A small image flow-matching model, trained from scratch.
Model: 32-pixel images, norm groupnorm.
Data: trained on microscope photos of single blood and bone marrow cells, 3.1 epochs.
Rows from block 7 of a small image flow-matching model, named by matrix and row number. Rows with one number belong to one channel. Each number is 500 + 25 x the weight over its row's rms, rounded and kept within 0 to 999. All counts start at 0. Numbers have three digits each.
After each channel's rows are labels from the 100 images, of 14976 (inputs lightly noised), where the channel reaches its highest value: "peak at" is the part of the image that holds the peak; "strongest on" is what is common among them. Only what is clearly more common there than usual is listed. The data: microscope photos of single blood and bone marrow cells. In brackets: how many of the 100.
# convs0: first 3x3 conv (model.mid.2.convs.0.weight, 192x192x3x3, each kernel summed), inputs 0-191
# convs1: second 3x3 conv (model.mid.2.convs.1.weight, 192x192x3x3, transposed, each kernel summed), outputs 0-191

convs0.0:483505532528486451509508482539526453455513514542505511510499493506516499482503487492478503478432480509460476441503487472483453525519469455461508504522470479492501496512505472499515514498527513461539489492497480491543493497518534467480488511508550511528503518491464507498490461473475512531476485487497492497534496444499468425508510512464448456511464457518522514511451482529463486497517543488453510495489545527522526525488529487512488543489533501518500523487528509494518463513508535493499480528492483562481487490513507499499510522484483483464515529509504501514493446526523529490
convs1.0:509494525537545515489561499505477473501507503477474499527507491487536471474547479521540486530493506483503501495487490500491525477442498520552465487466480497527487493531483496509515499465499491525493510488522476488506518511526452539513506517522473487455519515491496501512517482525492491466525547492478477456469493512511529556486519520528565543522513521460518457469549518489522520523525448506548531487547475471535460529502530522548464515526477477506508486510504501502507513503558482483501523502515520518513489447505506525542522525476520515483506510513522483520497544529494505532
peak at: bottom right (42); bottom centre (41)
strongest on: cell type: segmented neutrophil (43); cell type: band neutrophil (25)

convs0.156:513479512511507543520483536516517524527494495534492434509539506499540501539504495572458502504540486521528490558501508484482513482500489538487491580540535534507479501478565524507549482528556537485500495541495544483501513474493488474460487498504490493517518501490508501471489490456510490490507551535501494488500488504486515529480506493500466493462537533537526507505512503480499491450492492494471510536494478494504470499513483463478489490535475497487514537513474484523530524507464508519494506479518461505495521531522475520503540556504446485465472532485506516478489491524505490530
convs1.156:515507498559542507535502502480504492542507498495504511493487509526440517478504517485524500501501503477496520507512480487516502458484446442474509464490510484510501522547458498490498492511480526570506493518491515538481451458492472541463512556563493513478501481481449508491517500467499458514459494495506536423488508501514515479530479479493549500525474520498493497500481470469545511509509483469512513506498515532529473546518544503498428469484520500478524490516506528497507530537518509480527507516507510482508483475534527481535528487518497500524493499515519466482498548502502502541
peak at: centre (85)
strongest on: smear: peripheral blood (92)

convs0.145:497483475518510526494482524515525484516484492480459450518522520492519510512478505547473483505522435512510474508530480510478499474497493508478506554508545522486477524450537509508531498523534537477493508524499492477499482452478459525442504513519522510486512489498524471447482501432485484498491534528494499494498503506492506507483487483465495490500503533529504500464522516468502458488505501483500526501492474465500470532473496447479489483508488500452489540544503485500506515523486490512480515473491398501509514510498468545522504539491454451449505526466522485459531487519486472519
convs1.145:512495539539547486556510501474511524528526488537506503489475483513446497509493499482497494509500534473502527495488496465514512477485460449490479476474491495528500511546450484506494478499475516542518486541494527514496466462510457492465496537542469514466491476475443511497523511469523471515471495464525528454458506494481511484531495474497519483529465520513484486538488449473547521507519467474515499484499514550524483527531528524506455481509523484478524452513517528490502535544541515475525493522527536493506471494539522478501536489528491528536482495531510478489491537497489500522
peak at: bottom centre (49); middle right (34)
strongest on: cell type: erythroblast (48)

convs0.69:492495492475547494494515506524473493529524531544516513503478518520455519526517508489552506489444468507489507490521472483531504478514470477489506497537510489474494491510499473512502476478466510510482494487511490496497479500502526559495512485487528511521523492507469513502480493493489468494503525486544513470482532425501441543506518480533579516551488485549466498457493484537540553524571532484515523504513507505527523471503474516501493457493540549466522508506530520519517523539490530447527481528537503473499498521510528534464535508523491471483498502495491509511498512483489487500
convs1.69:468477519517476503501491528468502491479477520518472493484545498470504491485485471531449499514483554514497477438502467471543498491495519533510481561518497528522463507458562538452534511502503539498478508489512509477536502494510485450496469506508507499544505523499502498500506519502467490460497483493487469482491477482504503537493483534504505491472494493488547513513534533492466496463477476493505474458478510477500483518508508533483486521478449489527532511498466471467536508490485521535467485467484543536479502476557496467506496531475492480479474531479516510469457505559534551504
peak at: top right (34); bottom right (33)
strongest on: smear: peripheral blood (93); cell type: platelet (48)

convs0.126:510492477511540467528532440510446492500498475508521520519431486520485495493513523498548477474454508487483515471544492527538489537479459492518494495509505481504506550509505504518453486507529477536512470527507533484506488516543520521469524510511529486541483513471455492492492504467493530515449454456502503541493527439520480440503502478481519494557496446507469472507466478514518518516538482539491501500491484521517487490495497476505523481548525524485497479496516535503446475517531502483522499515511486481498501495503528518511466503535488480459489513522496488527556504490494472507
convs1.126:505494531526490533488469524487539492509482512479467481490497512494516463508479522519527509508523510552527472483493532529484513469521536528520500527507482526518457507461528492455515518522538541450541547491547507465547494495492515477496489521520495536514543515483513540498543514500524479523533500508500467473493476530497532512507467544495539509477525516505546494544534502482476463483482499491490487515471503524496487533517524543474477545509499495519516532528523448505523518510496544534460468483486513552492496490505507511515511511496512499524519533496533507458488462550551543482
peak at: bottom right (77)
strongest on: smear: peripheral blood (100); cell type: platelet (36); cell type: erythroblast (35)

convs0.88:460489468490521517481448484465489447505439491497483472469509506484522471549464475535503503489514468501488471502518516527513510492518542531484527506530536482439477470460518491497504451464523499502455441489497504480455526492497500504495500510514531477512465488481532505503471502494470494486496503521502493506506494519492500509494485481483503497480533472484468490470504525477499470495482503505477506480484489457506478513499505449481499454485462503468467543509480480505490503500429467518502506469523442462487497511463508511481477496486466437435490507447513485463516480478464464500
convs1.88:527478535512547498519503514497518556554515484535482506490483520529444501466483536510498505521492542461510508512494474503467541490474471442467492502459480522486496532512473502481483491515447513493516493530487511508483450482507483524485496514513497515487532496496454514450517542485529489514465476446501488482471509481517502455508462499472509463517495517501488518524472462476502491505511528491493499528510553566533495514541501529469481541504504489529519489491499477486505516532536524496463525523477536517476470480551523480528535513493509538502450526539494486478488524513468523494
peak at: bottom right (65)
strongest on: cell type: erythroblast (39)

convs0.134:488489460513557504510495505498509458567496468477520501470486499492465525526540506472536499482486492494466503472540447495545488516506453459525520484537531504494498537525484491508483475511501518549492488515492504531494461499528514559479525510522519519511513510472452482477487502475502508506463494484499513495500526452529514470540501478497534494537480494513459501499476442509522509508568513490522530505456497497513513496481531505481498464527540518509507500543508534491461494550528533482508454510517501464510507501486543498525509481545484479478468500495506476516512526481520436516
convs1.134:490485526527483502501492510471518502485501513475472464504536513486505496479490508507484506535531519530520472497512515508533499478505553533511476504490467505514456500458524506452523517495512525473507510451525528475562482495492489456494471516515515519544516541512522505476534507496479482490508479499488491480497463521496521519510487548505550487479488511498547510564551532512493485458474504491483477469462518530495513524507525508484484541474481492522520507537518477478534513502507554536445487497459510541499497477542477509510509514486463483501509520489536480481466497551553582489
peak at: middle right (87)
strongest on: smear: peripheral blood (100); cell type: platelet (37)

convs0.54:476495481491516464515516482454454461479485497511507510486497458521482501490480479495497506488430510484448522472483518490517470533508497488499505486500490468423533476498515492518494463457486499496484457473474485504471490511547493473488498500497535471525453506499483496495495470483451522496477488506520501511514481449509460462470514489501509501495485447487414484482438493513491519506512534536472515467492515484518507496506486488483504475458520496492467528459467509520490486503506513455500528500480495482504487517507519470453491500463474498469464497464474444520538482493435503505
convs1.54:524499535509504529475465515505544532512501518515460490502506527489519494511498531522534512511533474543537474540532485517507531475500506527488515527531505536537484517463502516472500524542536543488530533543532516473530489472455512518464508517516487535493536468472499516516498519459521478530500524513469471487482513518480507519535461514482558486512541551521541497509529504470476465491489465477478484530459471538501446516512512495485486519530472518528527489514504466483542512510482525524484467478501464546472508484513513492506504513489488465460485524512517496458500482533557497499
peak at: top left (67)
strongest on: smear: peripheral blood (100); cell type: eosinophil (32)

convs0.188:517504498491478484489525500512478505487498483510532516523485459516496502444494507486480479493453502489437528472467524455504491545486474460461479492488491503479547501499486472517480510493474491477498500485485504487499472492518526454480512493492504482494508495477422522512533494475506511544519480504509513513530489481518464456478545493487516472504489447500468486530442487537516527524497540522503522509520536532483541494533496508496504511500517485482500538490511515539443466489516540453515571489455494493514479540515453487477483502500497506528490496518461490549563490474469523499
convs1.188:513513505521521498470472490497525475491502507472460502497509484462559483532495491524551526492510458516499477529483520536483459463503481564505472536527518516551478457516497480499521481498561505485458505477491503465504539504494496519493526512521470504496485497484525454523459472501534484506517556557515465462496506494484518527491484500513518527509497509506550494536541507463471493536506458500492504483487459481510464519463512491508467508540493534490498487493477480486497519516492450529529468515538449504477491489465526498515497498498523505439468471503511496473510472511527468456
peak at: bottom left (41)
strongest on: cell type: artefact (26)

convs0.152:518499496510475523520488526545498504511475535506493491500541512495566525530502478571477487490520478513493496538489501470477525497491476512478473574534508524492497481489559520507551498527562534476524529524466508483521511475501543466449499482486508480484521491483475506467468480444522495482515538528502483462518496493482484468479500515466476481473524502523518500493471512487488489479499506498456490523478521490506478493499462457488464506543495489484476548497488490523503469509461513485493502497509472517485533503502474510496490561533460475445495532506504546485472446525499494505
convs1.152:512496510557550512519518513479500488536510494496484494488486496515452500474508511508523488515510491465511515514500476486504509453458459467488487475466508488517489518540463495488514482489472511552491500518496497521474454462486454553464499554560485510463510487473451510487521499471504456482465518484493506424463500509506525487532477490488555498519493533490494492495489482460536509502505470468523512500513511519538454551523546501505430475497504486485522481520485507492513542533532496484511517508509498485501471455534528483540535501505503508507482498520527477484494556509494504527
peak at: middle right (38); bottom centre (27)
strongest on: smear: peripheral blood (79); cell type: myeloblast (26)

convs0.97:476483494494498487492521479502480474471529516529502550534491463510456528500513482477511522506457556505489511511468535482479484583478480476511485480489534476475542525508509490560477489496470484493507501537539518509521500514510445514533499488481471495521460486504498510515565460538428518557516487479512482510483494484503480506476510503527518489519489494517475511511489463515501513545514498530511479445517476538539504489523513507519516484503520534482479505500528509505509484451499540477499520507553519514503466528520513500486518493486477504553540518462489487513534491498442523509
convs1.97:510557513516510504486471530513538464542485502469487484507500537491526502488494520541479532502496474510503476475547460517505526484516487525513560565521500543483490489509548512463528534543531553505493520491489481519493486479501500507486502511511504534503531488463519478504464513484501488486500495505499508476516491501550509521507473493460478571503503505505528509513514513481453477479474518490474508537464513477510500516483504505467480517495497502522528531482471489507536494511462460516490485479470468541525554488506560512527507541507460462450491532474495503476478482554539461525
peak at: top right (36)
strongest on: cell type: artefact (46)

convs0.140:495477473493516464555516476482473513481505479489512526504477436504509527504512487481526478448490505471456528492471508505501471539476484456546470491502511485468500492467489528523471480499498461505509504505508509499479500533497474469483533506501523482465476500479461491497475466478463533471472457484492489514500490482476496452498504463513518495521466453469425484486423446521492487501508492521496496470505438465503462476495475458479504473509533500491489490466476512500463469465502509463500488481481508446497475504481484478476492485480496516474489492477492475516532489467443470503
convs1.140:508466552514512528495509542479534536517498529545452482500505500483494492506501510533516505514529500489524473522503517529481495479483532499515496522492454545508484524478489530482512491513516549497522532527530536491519492475455484516459469529525481519532505508507504542491521507457501473497492497514463482481474457524506516510547477515513530483495524537499500491528506485479484479478489491467506490481503499551539487534521523484492480555519481512538503490514482451449537500518516544511440520488500504580500488474513519471511522528494509509480499537526518470481481518570478555488
peak at: bottom centre (98)
strongest on: smear: peripheral blood (100)

convs0.84:511491491485502499500497494532501496468514536452483518501537505496564509496516513553493477533478544496506474488487523537464537515468532567496475533505518494519473488475559518474551507502540489490483509494503480468505549543498507495539529451450539467486518548543546455466493482538513508451512529531492501512515531522488496522470506507547503512527513492491526512470520557526508495523526513507505509498514504465487483504451491538528531498510499485493488533481489486480492496503510476529481554487487553490489481482498470509507494529476499543503511480528494513482533506480494490482
convs1.84:520525486525530496521469511510524496558481484493491515438495509491465510485486507500506526463473476513476506484518478491511473476524427457460537517509552507510502494559501501492507486520484509512508480507461482534505468478500501501478509523526480513496479452454450514504486497479513482510497461476528501459497492489530509469511479468431489509491492497524525527509481462458462499497497495488493471534480530548530509522532517461470462510511510496482533515487482510536500519503458470497520465519510453503515528507523570481539513489535460476475454497478498522477494480500528479537
peak at: bottom centre (52); centre (27)
strongest on: smear: peripheral blood (68)

convs0.103:500503495466542479525517516525491479511498532484511519499511481512534519499518499503523526522412530503445507476473521492464546525493510508516478506518489492499504494515521485512527496503488526468499488479507493492516539523527529496536530426428541499510515533514481441476479472538532514499527502507522501494514530503518508506419511503518512509578497458498490523485508481522497522541537552511499515480509536482504520446470472524505514503500529499498471527464506497498447448550508511496498499522498527510486487492515543521490509516505530537484489532514474517514516489503506498479
convs1.103:491538501511498485493499507499518464535484470467491501469505479476518492507484492520487511492482447489488502481491478507506480495495453517489516524490545482506500460585519500504531454481504483507491488486476470527471490494490486522495507505507478511469485444429481521513504499498515497487500490513510489485487495510531527486505497465449451550456471491509506506515478497470465503483473488496477480492495501476520487509494512417477487486530501474478517500486483506535496517490481414501528482494524407481532528497485553488528518489517440490481489463470493524499493510499508442518
peak at: top right (33)
strongest on: smear: peripheral blood (64); cell type: segmented neutrophil (45)

convs0.95:471492506501490475498485476505496474467513461519458482459517487492510518464487513533479481501483452464497503475530475509493480484487514524489484527505517484488489499481523496510502478491507481485515445495514516479501460474492457427452511508506541499494456501477491496441466470449451492459495484513484478482521516465497487449491477508463434479495488467488517511528433528459455482478471545493472493481483512525510498506499492451487463527526487485538499507473495469491505480457471501523459501485467445509483492474503504476533494513481497463461465500467498523477483484502482527498
convs1.95:510486529535495518491501489486507487495468518508485515526525510448522495543505491493518487507482510524503484502482530497478515478505507525554507504539420510550507481498494507514516523497528522495500488540514519494528549496516496532498496526531467483500472509529538507543470482513483485503536518528513486450477466486499499568485516476545527529520519514501522464427571478478533505536525425500564505494528464499493463523500520512531457531531479509478501483497461491494509509488508510492510470481561508530498492507480507488487496486503559486464477491520518490496506480500495496521
peak at: bottom centre (49); centre (36)
strongest on: cell type: segmented neutrophil (57); cell type: band neutrophil (29)

convs0.94:495493477513502506504476502467461488495480514502478504503519465491495504490472475510508473487475460489480486497462497476455463476482497499512477513494467506473466476461507484486513483475515520446481497490480488455503513465522489517442491510509498482479480502483482464499502508445490501483499517497476445482474473470477476499447467485458466480489498498454464460463532502451448450503475473500513494488473496454504446512493486476483454474481487476470477526508506457494502459529441499470482500471485446492476487495507479498456498518475481455483500506470501491457438461501484497471
convs1.94:508519490510538458522507473498494495532516466477505499502455497548443497474490534493487506512501524466497534489503461482496528486478462469455480462435498460464488475518462480488449473478446476504487477450491495501468438494516472472498512509513498517474505492463452488453495516498532493484459460456511538483499551469512503453496485473462524500515456494501474498521466484494532510509507537500471527509505521512517505505515497522477481479482518475470527467484520511506496513525533489487509521541465525455486479477527514501532538485511469532497478474515485492495507528465492479511
peak at: middle right (57); centre (40)
strongest on: cell type: promyelocyte (67)

convs0.174:464511510515466537463506520519511513547494479485514557522486473487500477488476472510507489482458539521473496487454562501476484529503494471511498506497481503503476515479506423472488452525517524459504520511475480504496503532520520517516463483479468499507535494479482496490531517516570476540486505473508497476514463497520509459465508538514517498534528455534476504522480465540501504533503495494502511500495505501477535515522499563493501498508571478451452514543509497489482496514544503475481497466488515518501454490482459485507509498504497533564536512486520497518498480485479493469
convs1.174:564514502513497473464530460555455509471495484494499513532498509489532512468545525518474504535493473494503497501530457514507490485458504519476498485481508487493502512483514523485476578485492466520455464514499518469502521501487488500501529506500527465507504518543511468558473530494461494485534537498485433475491491480507463523494481497481514498512511503510528512498524544497444517503513494507504534504509483481525511509506485457566487527480461545502532498472503489491470478474500497472517540489478461498459532478534479517485473550469508490444446496514492489496497526497509499462
peak at: middle right (44); bottom centre (30)
strongest on: cell type: segmented neutrophil (59); cell type: band neutrophil (31)

convs0.44:511487502493579524515518523513508499524492465506519508487508509532483537479536510504561502509440464494486512463511490480500497524506461508507498485483515496494468496500490468497511452502510484524509514470503506503481467538490499499523535478483503510488515491450480485478495479515528535467467496494506520544516513473514504461475521529502524481530485427484461473478445485532500507504564501512482544521503458487501470467483476457490543477517570482500509458515472531499464528554516546486504471520491482464515477462473496556511522494476492496491496496514511480515508489459490485514
convs1.44:480449536509458504500495499488496527463496520532477488479545504458512479487488471504485481526490535526501471469497502493524486500494527529482454531519481517547472521468528508469495516507489499478505505500495539487561525509522504487509500498500507484529512515510494529509517531515480501530495467502484449493479462504455496520493478512504512453471511496533550534535549527498460505468449477504493451441473529494475494508507505513502497542492465494523510506513506479449510522474487542522485481496494515531446471482576486474500482498481519479500482503494515520482483491534528580463
peak at: top right (40); middle right (27)
strongest on: smear: peripheral blood (100); cell type: platelet (44)

convs0.155:527493493508521527483466538540509505539480521507480442510525508473518488530504487552455495508526502519502471528492484474475534471491481503483488561527531522521452523486535483501545488543548528479503504547509536477529490460501461478459477488498455493505551463483474482454456467457518480488526527487510486465485508513489516490479496525489481501462520495531503520492503488474477457462507473494440506513482491494498487481515472469475468512539492510486467540513481494501508507510471532497488475457510475493492517509535511532484521542528469492451512520502507505466455483498500482511
convs1.155:511497512551550499545519510487495492546502491520493503484478480521446499480499516502497495502504501463502524502486482480508483461469461439480485479473509491499497539543468489486504485514474513551506494528489525531483444458501465515461498552555488511493507483486451513487525499460499459501459494480511505431463493497501513470536474484477535501518472521517484508523473468467537515499511493468508510487491525546536487547529536492498438479483525494484524491520513506496504529543537517476503524507507498487503471475540542480524537506527478525536491511509518466486496544509480503523
peak at: middle right (99)
strongest on: smear: peripheral blood (86)

convs0.17:531525502472469500497503489571504491504509496506510509513525524510514536519526491487488492498551542522490493515493475466463528521522470469497515521498505515527492509452488533486508529523521479463534515522501505496520465508500515498503515466473499482454526504477446504470453488498526510517546475488496516478527523504512473490484538473505514485529473515523538508479459476540505459485534508500505520522503508491457521428489422529475488507527530461511474469485524497514470470464492508478493482497461548498505543535491435546511504510507493527507533497524457543517477469495512483509
convs1.17:523481525535529506506512506476488499520520502508451497490502482502484471475497513511523460506519464463516509517486491489502480440452478503487460474471501475546478511550470474473515477475487482537482509498491517499489480473490470548472503535543466499468499492476467506487515483477519462493465538506479491441459497514473524495522464497491560511517479534510529497500509505444542515513491457478528498478510510503520455537495537491516446500506483484471533472515494493466500563514527475496504510495514474474476456453532513474550533493501514520514510471534523496467511553505501504511
peak at: bottom right (87)
strongest on: cell type: artefact (30)

convs0.22:501498511528497502523512516505507486486520534502524539508508465507536489482496483505467520487439505515470492459467518453477476526497456489480486522550469512531546499521531495512550519511549535473521518505483514488564530481532522469477492507504526472527501514513459499542509450479506504506489510490505461491498491441482468494492491507459416474468480494482527503515534477509450523507502504490493475503492525538496504527500532522513482546506490539496496545502509488480505464554494544495501510513500519539487492498520528478479504527489473510477480524526518503515533437516526531469
convs1.22:517537497550547507477524482524485462531516463425509484524479505530505478474534521511549502513501495498503522502504490484503513466480490516490475472463505466501487470552461460497497473488507480521513505457515458497486476493529457515510511527536469509447527480446456503484519494518530485504504529477500531443506518517512541490486503520476563528515506525477510477489498514482513516517518494501487529524538478486535492531513540535523448484516510474475509480527541532542500510525536490480535501538487510471516489458486516529560524500505506516499510485522522487502501527485531491531
peak at: centre (52); middle right (37)
strongest on: cell type: band neutrophil (25)

convs0.43:501485513495552464536537474524497488495524493514517532521472468528476517501544495480548503473471506483489499481505481485507496582486480466526492485507504479483524511525495504541493471506470453528532500507524519531493476549530496534495526509509525511529530509476462503481492476487490555502466451465504497554492510447522492449507517506505521499544479483486465488516453449528485501533546523547490529508503473511523494490495490473499540487529561510491504471461499539490469487511524540442511479517504510513504482489491518519502509503497487527495503497492477468536539485487471462500
convs1.43:531506533517468507488480509498517522474506525513476492510510511487515484498485533508502509511523519543519473507523512537515491478515540532516503511513470522509469526426531516448495551515523532464502526498518521452562501491488504470489484513511506518539509522514536500519507519487494482504519495515490483479496471515475497532513470528511546487501509513514550503550551517504484482470480507492484491504457500533474513520495509563497486563481490518531526509507516464477536503505481554525460489474472529565474507498523481472483487522476510494478504520506518495460480478554559558481
peak at: top centre (39)
strongest on: smear: peripheral blood (74); cell type: segmented neutrophil (40)

convs0.40:495513534495498425527524476503510509458520503554507537530491462512515553483468495468515517466435471467476510451480497513504458531495487470502492481512498482514531516504488516517481514503497467498516453508477517512508486497521502482488507494489560503555510523524506522501463496475502521480496466496514492512494500434504464481470508501489479497515472470528526526552489482499510528519497512529503526487527524545482513494498470462474519548512505548525534509434513523503461511487521512490514510536505464552496503526526520484495498496513533511441438483492482508528505490508477520516
convs1.40:522516514526531539463504517511482493515505471478487479518483479497534480487512499528518522494488539528504491497474521471497465477494502502499463534504468530526478520517496436479514468533546534477517532487505489487549505492531491483511480515515479490500524500470462505505536477517537490534508537490513468473499490525502523480488478550466497507495531519484552469542512502481436496476512497501464494501495472509530508527521528569514476538508510508488491515540524486503506491529503526485501475529496534528503481468484542530535488542499487529522544561528536496491465452540541537461
peak at: centre (50)
strongest on: cell type: segmented neutrophil (61)

convs0.109:480513520500498478446465486491519489503471462523504454505494501488464455531477493490455528470544469499503479500506475478519481462529511478475528481459503480481479496510470457522476482482485485507476457494492515488493480463465460474457452527528457509492479467457489498494474492459466462482499498489513493465487454483497497465538489503481452487460488532509514511513493469462478455465468465463456501488482481500506496513505513452506451496526493498529481489478489492492509510476482480506503473477523455520481495510492532469493498480509457446433454494474495501474469478496505481495
convs1.109:505452504506532484528562493487462499471536533518477521532503466507500517459534475506520471520507523473491518518497504528521506494447518489519449476472496504494491534480505531476506517462467496499447491493492510485510495520525475505508512502504535470493505567547493451499503491508462499458506530480466457487490523476484485518485501522520562491541479487495507501521527536529510545535538508512545530455545540508520511509491496508533494519453478502543510516489513501460497501509542528495463540511470531504481476456540497501512498537465509517482474525509503493518512534527479527500
peak at: middle right (60)
strongest on: cell type: segmented neutrophil (56)